From a checkpoint of a small model that answers yes/no questions on an image's attributes.
Model: 10.8M parameters, 96-pixel images, encoder arch preact_resnet, encoder norm batchnorm, encoder activation relu, encoder depths [2, 5, 2], encoder widths [48, 96, 192], fusion encoder width 256, fusion encoder layers 8, fusion encoder norm layernorm, fusion encoder activation swiglu.
Training: muon at rate 0.017, 18400 steps, batches of 128.
Data: trained on photos of plants and fungi (iNaturalist), 52.1 epochs.
Rows from block 3 of the fusion encoder of a small model that answers yes/no questions on an image's attributes, named by matrix and row number. Rows with one number belong to one neuron. Each number is 200 + 30 x the weight over its row's rms, rounded and kept within 0 to 999. All counts start at 0.
After each neuron's rows are labels from the 100 texts, of 14976, where the neuron reaches its largest size: "fires on" is the input token at the peak. Only what is clearly more common there than usual is listed. The data: photos of plants and fungi (iNaturalist).
# gate: MLP gate (fusion_encoder.blocks.3.mlp.gate.weight, 768x256), inputs 128-255
# fc1: MLP up (fusion_encoder.blocks.3.mlp.fc1.weight, 768x256), inputs 128-255
# fc2: MLP down (fusion_encoder.blocks.3.mlp.fc2.weight, 256x768, transposed), outputs 128-255

gate.118,186,227,195,227,208,220,183,199,228,184,211,224,206,206,196,203,208,256,225,233,183,181,173,219,289,158,208,229,280,152,215,214,233,177,239,194,182,217,171,218,186,175,166,219,171,164,128,215,190,229,250,194,176,157,211,190,192,241,173,186,152,198,169,157,186,186,204,147,206,202,167,200,156,219,202,216,236,187,211,185,228,145,217,180,244,268,222,215,203,224,211,235,187,230,223,171,208,234,157,193,216,198,252,222,144,207,227,175,189,198,149,274,203,249,176,196,250,186,210,268,174,222,174,158,167,193,215,222
fc1.118,124,210,191,209,209,254,214,216,231,172,220,170,185,180,166,203,161,260,194,187,214,258,217,217,241,196,179,250,217,160,253,221,187,209,172,204,200,184,198,244,175,222,166,185,189,171,198,235,203,227,132,252,197,152,212,183,191,221,169,183,192,222,222,214,164,183,215,195,186,214,218,196,185,151,174,232,234,187,154,188,213,207,183,164,256,238,184,148,229,197,181,255,177,204,123,191,155,174,143,186,178,174,241,164,186,216,240,195,229,163,176,237,165,198,155,190,232,154,208,235,199,200,135,167,154,178,220,177
fc2.118,207,212,252,241,168,194,166,130,161,214,154,158,236,238,241,219,162,154,190,144,191,173,249,219,233,220,207,185,193,232,175,193,200,207,251,217,175,179,185,266,164,218,184,199,232,241,190,199,208,170,164,186,198,206,220,200,204,196,229,220,193,256,151,200,224,207,175,185,232,204,239,157,221,196,152,170,232,248,219,202,174,231,235,244,183,140,222,200,179,131,213,177,236,171,188,216,203,184,179,206,217,198,173,232,175,227,227,190,232,217,164,197,193,200,205,233,257,226,152,196,216,133,222,165,184,211,168,145
fires on: "order Asterales"; "order Apiales"

gate.640,202,171,223,169,226,199,190,199,211,247,215,203,210,202,202,166,167,257,237,206,208,246,191,212,198,223,170,186,247,185,181,178,228,172,158,159,199,226,227,203,225,154,224,252,200,195,184,194,187,217,254,201,161,210,214,209,248,202,189,212,256,157,240,207,215,192,199,167,160,206,204,224,260,234,198,154,233,185,190,137,201,208,218,203,189,195,185,186,178,188,237,233,259,169,140,186,196,169,139,184,182,201,200,207,168,151,183,164,209,180,172,208,202,206,257,208,176,246,224,222,141,163,214,178,199,214,208,182
fc1.640,208,201,252,258,221,197,224,174,223,199,130,262,224,220,207,145,237,197,214,179,182,195,179,225,220,170,157,220,227,196,143,214,234,161,181,227,213,204,151,255,183,184,216,177,206,223,243,209,153,157,209,258,182,174,155,168,208,197,201,196,238,234,198,217,172,185,196,146,201,164,203,229,173,161,182,183,152,201,187,173,172,207,208,181,210,157,175,223,247,156,237,223,198,175,224,216,189,196,212,182,191,209,127,256,240,145,266,129,261,193,199,236,222,192,224,246,183,199,257,191,184,259,231,202,247,272,224,174
fc2.640,196,179,158,162,199,233,263,197,204,231,220,173,203,189,246,200,213,141,180,189,192,224,187,249,168,175,185,282,159,187,186,186,205,225,204,177,205,177,200,201,157,244,203,151,213,225,202,238,192,144,182,214,186,186,205,184,177,219,175,252,231,212,251,155,207,241,199,235,243,222,240,179,159,170,215,184,235,177,163,148,214,210,195,243,194,218,249,193,256,157,220,151,199,199,193,169,208,224,161,234,175,178,170,204,192,183,234,223,177,173,210,191,154,226,151,225,261,223,188,211,227,244,216,223,201,189,164,226
fires on: "order Solanales"; "order Caryophyllales"; "order Asterales"; "order Ericales"

gate.629,183,184,237,207,236,195,214,229,182,192,178,204,198,263,193,143,183,197,195,177,193,215,169,185,199,168,178,171,173,197,275,166,168,216,150,215,197,244,202,206,204,140,181,191,222,237,159,181,195,217,217,195,227,197,201,191,201,201,155,203,182,176,216,178,226,233,208,189,223,225,171,271,231,200,187,231,216,223,201,206,176,209,204,179,242,184,255,183,188,210,186,233,202,193,164,201,121,187,225,216,220,176,301,248,209,245,235,168,233,233,128,181,193,193,249,209,194,201,182,175,241,181,182,207,202,236,181,147
fc1.629,169,127,209,211,208,193,207,198,240,232,213,185,173,182,209,241,179,179,135,184,211,150,212,179,226,265,202,247,197,229,149,207,180,233,177,187,240,150,189,163,173,177,240,167,196,232,209,221,189,215,190,236,130,219,234,198,217,191,260,179,233,205,222,268,188,189,211,213,149,196,188,165,200,190,202,128,197,182,186,205,190,212,206,206,165,235,143,218,205,221,157,212,195,215,219,180,260,192,181,230,201,205,138,169,178,152,168,233,203,231,238,235,203,203,185,186,221,145,225,220,148,190,158,205,192,171,162,177
fc2.629,237,157,185,178,205,208,221,210,191,180,228,204,180,158,238,166,241,214,205,212,189,251,169,199,160,200,220,208,199,196,219,157,190,197,152,194,216,215,191,186,221,225,141,198,187,222,204,249,189,225,241,200,175,207,190,176,163,162,170,145,171,165,228,209,206,220,261,203,142,135,202,241,188,176,223,247,203,215,230,218,193,216,220,196,116,187,226,244,171,219,171,178,137,167,193,241,239,157,226,162,184,227,228,220,202,204,157,200,168,229,195,168,174,221,199,231,209,172,185,223,164,174,241,137,187,166,207,225
fires on: "order Solanales"; "class Polypodiopsida"

gate.205,184,171,233,154,219,229,205,171,152,232,181,215,225,229,180,198,221,164,179,234,158,200,208,206,168,249,193,205,190,195,208,214,147,161,200,203,260,181,167,225,175,209,110,144,228,195,129,184,139,184,205,217,211,174,191,208,246,177,195,162,188,186,213,184,190,215,215,189,180,263,199,239,245,156,212,174,216,220,198,193,213,179,157,147,186,242,182,178,262,252,192,195,184,211,201,202,230,213,175,192,220,190,235,228,191,169,174,262,161,192,194,184,241,202,207,180,223,185,176,212,173,197,160,197,208,207,226,212
fc1.205,219,216,209,234,187,143,205,211,203,236,212,224,190,224,261,176,179,158,237,176,238,211,180,216,142,190,216,176,184,287,188,198,211,224,203,196,185,236,208,192,202,185,204,216,213,204,211,210,216,203,191,216,231,231,179,161,197,242,211,195,208,229,185,212,189,204,179,206,193,191,150,173,188,237,191,191,202,176,220,202,201,240,178,209,185,156,182,219,175,178,161,171,176,239,182,194,107,252,164,148,162,217,178,163,196,235,192,153,280,229,190,213,210,174,215,200,165,177,175,169,214,170,243,192,240,184,125,198
fc2.205,185,219,163,237,158,233,211,188,180,185,199,216,211,195,173,182,192,220,174,237,195,175,196,151,187,180,217,204,201,157,238,163,178,245,220,168,216,175,241,230,186,208,216,197,254,204,267,240,242,178,204,161,159,137,186,170,240,163,195,167,180,193,216,250,172,216,195,259,139,193,173,201,137,208,191,182,257,277,217,182,193,207,176,205,221,209,193,199,224,169,205,196,197,179,244,145,207,225,261,173,232,217,210,197,224,226,193,231,186,179,189,174,234,230,195,180,200,290,174,156,159,205,226,184,174,217,200,199
fires on: "order Asterales"; "order Zygophyllales"; "order Polypodiales"; "class Polypodiopsida"

gate.298,202,212,189,147,219,202,179,190,196,182,185,191,180,209,205,195,252,176,155,193,172,207,199,220,218,208,213,252,230,178,171,119,121,185,176,227,232,210,221,156,164,202,207,204,250,205,160,195,194,150,231,196,174,183,201,251,208,215,240,236,169,193,161,233,236,222,185,218,164,240,209,208,202,162,214,190,197,188,203,182,219,177,146,220,205,213,165,233,220,167,193,233,233,237,165,201,274,127,225,238,247,206,155,204,191,216,196,207,226,248,166,198,194,180,175,214,164,210,235,207,195,229,180,213,221,225,219,248
fc1.298,195,241,167,189,201,186,215,236,193,194,162,201,212,192,231,282,166,160,222,199,173,219,187,204,181,157,157,197,163,209,181,251,242,205,262,172,195,236,173,195,210,199,156,192,211,216,186,155,158,219,210,189,200,216,212,160,195,190,186,194,239,239,254,162,219,160,241,184,153,169,202,134,211,257,236,194,151,221,223,211,170,191,217,203,188,164,240,190,154,194,228,226,148,216,242,205,167,251,227,189,143,167,220,184,213,194,182,164,188,180,184,225,227,201,202,189,214,198,190,185,235,151,217,262,200,166,185,166
fc2.298,223,192,200,234,211,211,236,180,179,196,252,188,187,216,222,202,220,213,195,193,176,173,262,164,259,184,207,181,184,159,214,160,164,217,216,191,185,230,171,245,193,170,195,179,202,234,203,226,202,187,181,177,183,211,236,186,147,248,271,246,189,219,115,238,214,158,252,183,252,225,190,236,230,212,199,228,189,165,174,200,203,190,156,197,204,215,196,165,229,155,201,173,220,154,228,162,189,181,266,209,199,234,206,182,234,225,191,147,219,220,151,192,232,160,181,188,198,250,217,211,187,201,204,210,243,223,223,167
fires on: "order Asterales"

gate.62,194,285,203,275,168,201,214,196,192,203,186,171,128,211,160,198,184,216,218,214,183,177,158,218,214,224,235,142,196,197,130,223,241,200,149,234,179,187,166,149,185,244,187,195,185,209,149,194,282,138,217,148,185,155,221,171,202,269,245,231,220,179,191,229,234,188,218,172,138,204,203,208,169,195,181,134,223,206,190,185,222,213,203,223,223,183,251,212,183,246,229,192,192,228,194,193,223,214,184,206,199,181,191,156,179,251,193,149,174,190,193,149,189,243,199,227,208,197,161,176,230,171,185,184,168,250,184,191
fc1.62,212,156,210,188,215,191,188,246,185,226,203,220,221,206,181,221,180,201,232,251,224,197,186,170,195,171,132,236,205,180,219,208,229,165,253,236,177,234,160,175,206,180,151,166,278,236,193,226,220,222,198,249,216,198,251,215,189,189,173,220,232,229,179,243,218,197,234,184,211,130,146,109,172,238,205,186,228,181,179,209,214,230,191,203,187,229,177,186,201,213,230,245,150,158,188,182,177,226,226,217,233,196,221,245,140,174,215,188,183,155,179,190,179,151,174,156,166,185,256,186,168,179,232,235,230,190,247,174
fc2.62,171,188,186,176,186,198,196,206,220,187,200,183,223,154,231,223,232,252,201,196,216,191,228,161,128,195,185,135,193,196,199,193,218,221,196,192,165,178,203,186,210,183,216,176,166,187,175,205,201,212,203,149,209,227,221,204,210,230,205,251,162,237,205,193,181,208,202,156,165,216,247,240,198,125,210,147,210,193,242,180,155,155,270,191,174,219,244,265,216,204,179,191,232,171,217,178,149,213,175,187,128,162,233,184,187,245,177,186,185,185,199,207,217,202,250,207,236,187,154,226,228,254,245,177,121,232,194,236
fires on: "order Asterales"; "order Fabales"; "order Ranunculales"

gate.277,229,239,222,207,212,223,254,230,161,253,261,187,215,233,216,194,210,184,219,213,199,216,230,157,206,180,151,181,200,208,226,209,179,170,242,188,210,149,209,181,211,200,164,189,220,158,271,164,174,202,215,189,173,199,176,159,177,186,199,187,220,234,158,177,214,233,197,155,220,162,217,183,195,186,184,211,192,178,221,209,178,127,233,232,205,230,193,129,143,161,185,225,143,217,174,229,180,173,227,216,166,212,241,226,231,232,251,214,142,198,214,208,205,199,213,144,179,195,116,212,163,216,241,170,224,203,236,187
fc1.277,233,235,227,169,191,153,190,249,199,157,240,182,243,135,241,186,186,180,230,216,153,139,188,264,257,180,237,204,193,247,182,177,183,239,217,183,182,161,211,198,262,183,186,182,178,201,193,249,187,199,131,166,213,150,212,205,218,201,193,198,197,213,213,184,177,209,211,230,192,178,182,247,164,244,182,141,186,216,272,224,248,203,191,202,190,173,208,229,211,232,206,174,210,202,225,198,161,228,157,224,163,195,241,194,204,162,220,192,262,179,195,221,134,200,204,199,236,171,219,200,218,202,205,189,219,237,164,177
fc2.277,192,201,233,231,141,223,216,203,216,263,200,192,175,226,194,200,177,179,212,224,214,181,232,252,159,201,201,272,224,224,208,142,192,200,203,198,224,181,141,159,150,242,185,200,186,206,259,205,194,162,226,235,217,243,191,165,193,227,222,227,177,229,195,214,205,210,215,199,238,236,264,163,222,205,231,199,223,217,165,185,180,177,169,237,174,203,165,172,212,175,172,248,151,216,216,205,197,197,198,243,207,191,216,200,223,202,228,238,175,178,152,200,216,205,221,205,160,294,162,219,181,239,250,167,212,200,170,241
fires on: "order Solanales"; "order Liliales"; "order Myrtales"; "order Alismatales"

gate.357,195,247,219,200,204,184,180,226,246,208,157,147,249,193,262,180,181,168,198,173,201,166,189,217,204,185,173,159,193,136,173,236,204,235,201,185,162,192,150,217,183,268,190,220,225,205,174,161,157,216,205,187,272,213,281,206,181,196,226,150,196,199,221,206,179,149,193,185,190,154,196,165,226,244,157,225,211,209,183,218,185,237,185,228,180,236,272,224,197,194,173,170,209,228,225,167,232,157,173,206,225,199,183,281,212,199,200,221,194,221,209,193,179,222,224,261,266,213,206,168,224,253,165,182,173,164,217,168
fc1.357,187,238,218,179,181,203,184,197,213,227,224,165,176,174,234,247,196,184,195,158,246,184,177,244,158,223,209,208,202,219,165,234,195,216,210,206,201,189,208,196,248,155,114,235,213,225,250,233,164,200,218,206,261,225,192,168,222,167,213,207,186,203,223,182,209,177,192,212,166,224,206,209,163,200,217,193,219,194,207,158,170,221,200,199,189,149,199,228,186,161,159,184,205,223,142,195,174,241,245,124,186,228,252,175,189,191,138,208,170,176,236,143,204,186,193,240,247,179,202,211,236,207,167,213,202,123,169,254
fc2.357,197,181,228,220,251,209,270,229,240,221,156,220,197,174,221,189,220,213,145,209,194,191,183,214,234,248,212,164,128,220,183,154,206,204,180,185,156,197,175,184,128,241,218,185,254,227,206,137,212,159,247,237,204,193,194,175,258,193,226,219,199,206,182,224,214,234,202,187,205,159,212,195,207,171,192,217,136,202,265,243,160,197,152,213,255,220,145,219,209,203,175,217,187,232,197,225,199,196,206,210,157,212,170,169,147,215,184,176,205,226,143,209,285,232,198,200,150,202,174,203,175,182,171,162,197,251,219,182
fires on: "class Agaricomycetes"; "phylum Basidiomycota"

gate.478,207,197,213,198,183,201,247,248,200,182,260,180,217,207,279,232,219,202,205,174,254,157,164,249,145,235,198,223,198,179,192,192,210,168,171,214,246,216,158,204,162,129,228,204,256,204,225,215,171,243,234,233,233,166,232,163,211,233,191,172,160,212,154,242,231,163,217,173,149,167,145,178,213,197,132,213,238,205,168,189,205,147,171,224,231,164,183,208,214,225,218,245,203,156,143,161,194,179,157,244,212,200,185,189,258,186,197,222,226,207,210,203,230,200,222,169,208,182,214,197,195,210,169,206,206,229,175,200
fc1.478,196,210,208,193,165,164,173,221,150,175,202,205,200,131,204,229,209,196,231,193,271,207,231,174,160,221,223,230,240,181,168,189,186,151,154,251,158,215,241,180,195,188,175,235,158,161,193,200,176,200,218,245,205,162,168,215,195,207,223,250,203,166,166,205,251,180,172,190,206,274,228,206,224,173,144,139,161,229,208,230,181,175,190,194,218,208,191,158,179,226,200,223,182,200,193,173,200,194,211,166,200,252,184,268,248,216,215,230,132,234,241,217,200,207,157,142,177,219,227,236,191,186,253,209,180,215,184,222
fc2.478,187,182,210,182,263,233,204,162,225,170,197,164,214,196,232,155,185,206,222,251,194,185,233,213,238,236,229,183,167,240,254,216,225,142,175,213,199,235,211,215,209,190,206,209,226,226,150,216,196,193,215,159,221,212,198,206,208,177,192,215,162,152,241,188,168,165,229,240,200,160,197,199,172,207,255,180,191,178,205,218,191,234,183,192,220,175,208,179,204,183,155,217,166,222,212,219,213,218,263,206,182,167,206,154,216,194,231,202,261,191,168,148,214,215,188,226,181,213,123,203,166,146,215,180,126,156,196,138
fires on: "order Asparagales"; "phylum Ascomycota"; "kingdom Fungi"

gate.610,206,248,127,144,181,218,233,202,165,207,172,208,178,207,188,193,189,204,215,225,222,232,173,230,216,183,207,167,220,254,195,191,210,179,214,237,213,126,229,160,231,208,234,231,136,216,127,191,236,174,193,199,202,176,197,234,200,229,201,210,236,153,202,216,181,175,172,180,186,198,184,254,192,251,213,192,215,189,221,180,164,202,229,167,179,192,193,140,198,200,224,216,224,230,164,230,213,200,246,186,175,193,177,174,176,161,175,231,210,244,196,194,200,207,206,187,158,206,235,210,186,234,200,234,221,195,217,158
fc1.610,215,161,178,185,204,189,230,215,196,183,209,185,215,203,217,191,198,154,195,195,214,176,207,154,205,231,184,182,229,237,182,229,218,180,232,217,268,212,183,232,181,180,188,142,207,238,199,217,250,187,213,201,174,155,179,190,150,150,192,177,174,235,182,192,198,166,133,181,147,182,222,189,239,218,209,214,250,213,232,219,164,202,189,223,224,183,148,275,211,190,201,233,233,257,125,189,212,201,160,171,208,227,217,151,177,189,142,205,195,223,142,160,268,178,211,207,187,173,237,249,177,237,181,181,215,207,184,178
fc2.610,136,220,172,239,196,202,195,229,252,214,216,200,194,189,198,206,165,189,234,185,192,156,173,168,204,203,230,211,172,157,213,183,141,232,151,208,180,239,214,187,237,204,200,210,252,226,254,187,230,226,222,160,277,222,227,219,204,183,230,246,177,221,215,240,173,259,224,149,225,195,200,182,182,190,164,231,187,228,125,223,225,163,193,147,180,174,142,172,227,200,182,183,184,165,233,244,187,227,127,188,206,162,174,201,197,196,206,240,228,185,177,207,167,196,192,180,190,196,130,187,236,153,229,194,243,191,189,173
fires on: "order Asparagales"; "order Commelinales"; "order Poales"

gate.307,204,213,254,195,268,211,211,188,203,201,209,192,212,178,205,189,194,212,201,162,169,217,234,233,172,191,213,234,187,227,174,177,242,179,160,155,183,160,203,272,184,154,216,185,219,230,205,188,216,209,231,203,185,174,174,186,185,215,233,226,229,174,143,175,230,259,141,229,181,184,197,201,204,232,212,119,213,197,236,172,183,184,207,201,230,161,206,230,186,205,228,203,159,219,211,243,215,208,230,149,187,222,208,235,135,217,139,158,111,214,202,209,188,189,172,158,168,242,170,225,200,243,203,191,113,201,200,186
fc1.307,221,217,182,195,189,170,190,189,231,264,211,249,185,226,230,160,208,224,149,199,184,206,246,192,205,237,154,258,198,107,158,172,131,222,161,236,231,175,246,212,220,221,218,154,241,155,175,233,220,239,188,227,207,157,210,214,239,162,231,189,246,205,193,219,194,154,172,220,165,206,249,173,213,168,197,196,193,216,179,244,264,200,188,245,150,160,224,236,176,183,220,168,156,155,183,232,199,204,213,190,217,249,209,212,197,200,201,206,235,238,169,167,177,147,198,188,266,168,201,169,184,213,225,220,209,189,193,208
fc2.307,170,213,164,238,190,181,179,164,192,187,173,186,211,202,220,212,190,214,217,216,178,170,162,177,289,248,152,231,272,171,131,223,190,212,237,223,226,184,178,207,150,211,236,231,163,169,155,211,202,204,235,176,213,248,226,168,266,169,192,136,157,228,206,232,220,188,229,223,156,218,196,203,217,219,184,165,210,183,197,203,203,164,174,157,165,206,264,184,208,233,156,200,133,176,190,265,175,252,171,222,220,223,199,151,193,156,191,206,206,199,192,185,224,223,189,216,232,192,222,239,244,189,179,160,240,211,182,191
fires on: "class Agaricomycetes"; "class Bryopsida"; "kingdom Fungi"; "order Polyporales"

gate.126,144,186,168,204,262,213,167,226,216,203,123,224,182,236,237,184,125,263,215,184,218,205,159,219,203,191,204,218,228,151,194,171,173,270,195,197,193,184,198,230,180,191,240,237,213,249,157,178,191,173,228,220,248,118,138,222,240,192,193,169,180,218,211,205,191,194,237,222,161,247,184,185,207,228,173,196,184,198,173,151,171,220,188,175,227,194,150,200,218,181,237,186,215,178,198,215,195,155,176,240,227,191,210,158,192,225,226,229,162,237,166,192,182,180,213,206,186,229,217,255,134,196,217,210,186,174,201,174
fc1.126,181,185,280,157,193,197,145,193,196,197,219,220,228,186,220,209,249,216,211,228,164,215,204,155,174,237,148,234,181,227,131,287,226,185,220,169,160,192,189,224,206,221,178,185,212,192,209,158,150,177,235,220,189,167,200,197,240,181,230,170,187,252,200,236,215,240,216,157,222,172,194,213,195,213,238,152,216,190,182,166,232,168,178,203,212,227,269,172,171,187,177,197,177,213,198,193,171,213,220,230,220,131,239,192,227,207,182,168,211,194,227,215,203,211,200,231,161,211,233,193,152,178,198,253,226,217,174,168
fc2.126,153,154,228,241,216,225,212,193,190,180,175,169,170,165,204,142,174,190,207,203,183,197,233,220,210,231,201,211,195,205,192,150,207,197,149,221,216,204,257,241,209,131,183,192,215,213,211,276,199,228,244,212,167,213,191,132,138,188,227,186,187,147,203,177,201,219,191,201,147,204,265,250,203,189,176,198,120,204,174,224,159,219,186,239,195,172,148,237,225,218,147,180,160,228,188,218,256,146,210,200,205,213,232,184,195,198,143,196,203,195,184,224,192,129,189,240,223,213,146,217,254,237,224,141,189,164,180,223
fires on: "order Solanales"; "order Caryophyllales"; "order Lamiales"

gate.416,195,207,244,192,225,197,182,189,252,215,215,207,191,192,226,184,206,213,195,241,222,173,208,260,253,201,211,200,171,221,203,179,179,208,200,204,257,230,248,125,234,162,198,230,219,152,232,195,168,178,222,207,226,157,125,227,194,238,187,180,185,188,153,179,178,228,228,176,187,213,182,176,268,177,226,211,142,257,177,182,166,212,233,232,206,168,169,194,243,190,190,171,209,221,204,188,212,231,180,176,147,199,164,229,209,205,241,198,184,173,231,219,170,227,194,198,203,199,177,200,236,188,205,204,236,184,242,212
fc1.416,227,176,197,245,160,196,233,186,213,244,204,211,203,202,172,180,208,187,185,166,156,205,192,199,162,241,172,200,213,173,170,245,200,157,173,212,201,198,124,228,186,181,191,188,178,256,159,234,178,214,143,213,167,224,261,192,249,170,235,276,216,216,213,226,218,181,183,161,163,213,155,189,193,202,221,195,139,204,264,116,231,202,244,201,209,199,188,158,182,185,171,268,217,212,199,210,223,185,185,234,239,199,221,162,229,193,216,199,197,235,176,181,264,170,150,160,158,173,228,227,167,232,171,220,165,213,209,206
fc2.416,164,218,197,229,254,161,160,210,225,189,204,177,203,183,216,161,216,214,170,236,222,191,212,232,199,195,208,170,158,171,210,135,214,260,163,229,244,226,211,229,250,136,161,162,177,209,211,256,217,198,221,199,148,186,140,188,221,195,241,169,251,222,238,246,229,207,234,185,214,163,137,184,152,225,152,185,223,307,175,195,240,247,209,192,214,178,222,107,175,192,208,188,222,236,208,125,180,201,197,168,211,170,204,211,206,159,193,177,197,166,240,214,231,176,269,183,220,263,188,231,197,205,182,234,237,179,195,219
fires on: "order Solanales"; "order Lamiales"; "order Ranunculales"

gate.130,189,208,196,201,208,254,232,180,184,218,210,144,193,168,212,153,232,156,205,200,143,177,184,186,182,193,183,231,155,204,208,176,172,206,210,133,260,129,204,217,207,180,220,219,189,193,205,196,222,177,231,211,236,231,197,151,232,180,199,220,226,217,147,235,255,189,193,130,176,220,184,216,173,177,212,186,227,208,215,181,184,198,149,228,192,225,252,194,144,201,219,185,226,220,208,188,234,215,205,178,217,171,207,161,217,211,263,164,185,188,185,239,179,233,150,207,186,167,153,177,228,252,199,205,230,217,198,218
fc1.130,215,141,249,185,217,231,127,179,169,201,261,229,170,159,218,206,190,153,196,187,175,203,191,274,231,195,115,214,175,165,202,206,179,189,167,201,174,218,225,165,201,209,230,206,213,175,206,187,217,149,202,195,178,221,205,249,193,179,297,197,211,193,214,214,196,156,147,226,209,174,254,193,232,213,184,176,219,258,179,200,147,176,166,200,206,302,215,174,265,206,189,176,169,195,228,203,200,182,159,159,225,194,234,183,173,211,205,180,251,169,222,179,187,182,229,142,192,232,157,217,182,214,220,304,232,191,241,217
fc2.130,209,207,151,207,216,121,252,225,240,221,187,171,184,227,200,214,181,194,191,275,212,179,221,230,166,208,243,215,209,267,207,168,185,226,187,166,259,227,191,211,252,192,209,145,188,184,236,202,235,254,242,253,226,154,174,151,181,202,181,238,205,130,224,161,185,215,175,149,199,198,198,243,200,189,176,223,159,217,220,178,188,209,161,209,251,176,186,190,179,193,171,225,190,248,160,210,217,244,171,231,192,204,134,194,203,208,208,236,143,247,156,204,190,220,215,194,212,163,224,138,227,228,234,189,192,232,217,171
fires on: "order Asparagales"; "class Polypodiopsida"; "class Liliopsida"; "order Cornales"

gate.38,233,201,167,230,205,154,207,217,221,192,162,204,208,195,212,256,184,186,217,217,153,173,174,200,238,203,175,155,179,208,194,224,189,195,212,171,146,185,229,231,257,150,239,234,188,151,206,220,198,200,188,213,193,201,172,220,170,225,226,237,225,163,187,185,223,215,153,225,212,196,232,187,151,267,224,224,201,237,178,202,221,233,234,168,168,149,221,248,130,226,277,176,185,181,167,246,247,192,210,239,185,260,206,191,227,210,236,224,165,200,161,199,211,182,178,217,205,254,179,173,192,194,203,155,174,272,153,248
fc1.38,222,187,225,183,210,163,276,206,216,193,164,239,223,198,190,208,205,253,179,188,183,168,194,181,194,243,193,180,221,175,145,232,215,232,196,176,222,229,220,193,241,188,229,201,217,155,184,247,189,227,194,241,127,229,175,187,123,200,202,192,194,196,207,193,249,233,146,237,182,178,205,197,190,222,209,155,196,192,149,247,188,258,241,190,198,199,168,237,162,249,259,182,159,211,175,232,261,180,223,242,209,208,212,170,235,192,231,162,224,202,193,197,156,202,204,222,229,241,229,195,203,180,219,142,206,256,202,229
fc2.38,190,205,269,204,223,216,179,201,180,184,201,233,183,196,160,226,187,209,154,139,231,171,171,203,208,158,189,257,200,203,176,188,194,192,198,194,194,217,169,167,182,190,201,162,209,226,170,184,210,219,187,216,176,201,193,251,267,176,140,152,215,213,179,173,158,215,182,146,192,214,202,204,216,130,205,175,237,196,213,230,226,230,219,219,230,207,151,162,207,148,175,221,225,245,192,184,190,238,192,185,181,184,221,156,225,225,171,192,229,259,254,216,161,189,250,156,186,194,238,212,266,159,147,214,200,207,124,167
fires on: "order Asterales"; "class Pinopsida"; "order Pinales"

gate.582,154,178,211,246,177,237,235,215,158,208,203,195,175,240,199,170,217,236,188,134,203,195,241,196,218,144,215,225,227,177,184,155,204,182,245,167,246,245,213,210,171,248,207,254,147,170,232,222,230,205,192,235,169,175,153,255,193,235,213,146,193,213,166,240,213,206,196,201,190,202,195,222,228,167,170,222,214,178,226,230,253,179,182,196,207,198,210,189,152,221,245,173,176,199,166,201,178,206,218,203,148,188,205,196,203,222,227,186,267,212,163,159,160,204,207,188,229,244,209,193,199,236,247,164,190,169,176,197
fc1.582,237,213,239,195,157,178,220,227,167,188,199,209,175,195,176,142,151,206,169,174,201,252,238,211,204,169,178,202,258,187,228,237,223,189,238,247,214,218,190,157,192,240,135,253,224,211,190,223,257,194,248,213,166,177,188,195,181,280,188,170,169,210,221,157,178,213,228,178,221,205,190,189,182,224,156,214,200,189,210,176,225,202,173,194,237,172,157,239,213,184,190,186,223,182,192,235,146,255,241,210,201,148,205,196,159,199,218,218,217,202,163,192,181,194,217,183,199,265,182,222,162,208,200,196,243,139,187,194
fc2.582,160,209,147,199,264,206,223,180,230,182,189,205,226,166,279,222,201,235,245,194,183,230,195,199,260,201,170,244,188,175,211,230,248,254,236,177,210,221,169,191,185,166,241,194,231,242,205,173,178,176,220,137,245,157,219,199,252,144,243,215,206,168,202,222,141,205,161,205,165,234,178,202,196,216,180,221,211,176,256,239,222,209,184,190,165,179,211,204,244,166,180,185,158,225,247,145,188,194,135,217,219,218,230,216,223,212,206,183,235,234,195,194,234,188,220,149,258,134,223,203,186,193,117,213,210,225,188,190
fires on: "order Solanales"; "order Poales"; "order Ranunculales"

gate.363,227,227,234,203,197,209,223,169,175,192,191,187,292,253,248,179,219,166,161,151,175,179,200,215,210,160,194,203,203,180,216,152,243,188,220,104,185,228,201,181,201,155,156,171,197,191,191,242,242,210,214,172,193,216,171,211,202,175,184,231,182,274,207,181,222,229,209,237,209,171,231,196,143,222,138,159,216,216,227,168,193,229,203,167,188,169,217,213,157,223,214,221,181,193,261,200,213,206,253,212,181,199,200,160,204,244,264,185,237,213,172,192,185,191,189,202,211,224,164,193,176,160,170,185,206,248,226,226
fc1.363,136,176,226,229,240,206,248,190,228,213,181,185,164,167,173,221,234,188,245,228,197,247,180,199,204,230,218,199,163,157,184,210,217,218,229,201,201,205,149,152,176,215,196,230,195,162,233,165,172,207,164,217,177,170,216,219,218,205,207,206,161,170,235,226,153,236,144,215,147,203,221,208,204,176,215,247,205,183,190,246,223,181,203,215,217,196,183,140,205,205,193,178,213,203,163,257,219,195,184,187,217,181,212,222,193,220,164,232,138,235,212,199,198,169,197,186,180,143,235,221,264,160,225,251,201,181,181,187
fc2.363,166,262,166,191,221,177,174,205,249,193,231,240,282,164,239,256,258,169,179,240,182,223,169,217,157,207,227,215,250,234,195,223,166,186,150,212,181,133,135,178,193,213,152,204,233,219,224,212,208,196,225,178,184,196,241,189,211,224,208,175,254,178,198,236,219,195,230,234,182,194,190,189,205,242,160,176,200,209,183,182,212,180,164,184,158,171,203,162,165,229,202,191,194,188,217,176,185,190,181,212,257,187,232,170,249,174,170,197,187,204,221,210,169,197,195,195,224,117,197,217,188,137,137,212,203,194,233,170
fires on: "order Asterales"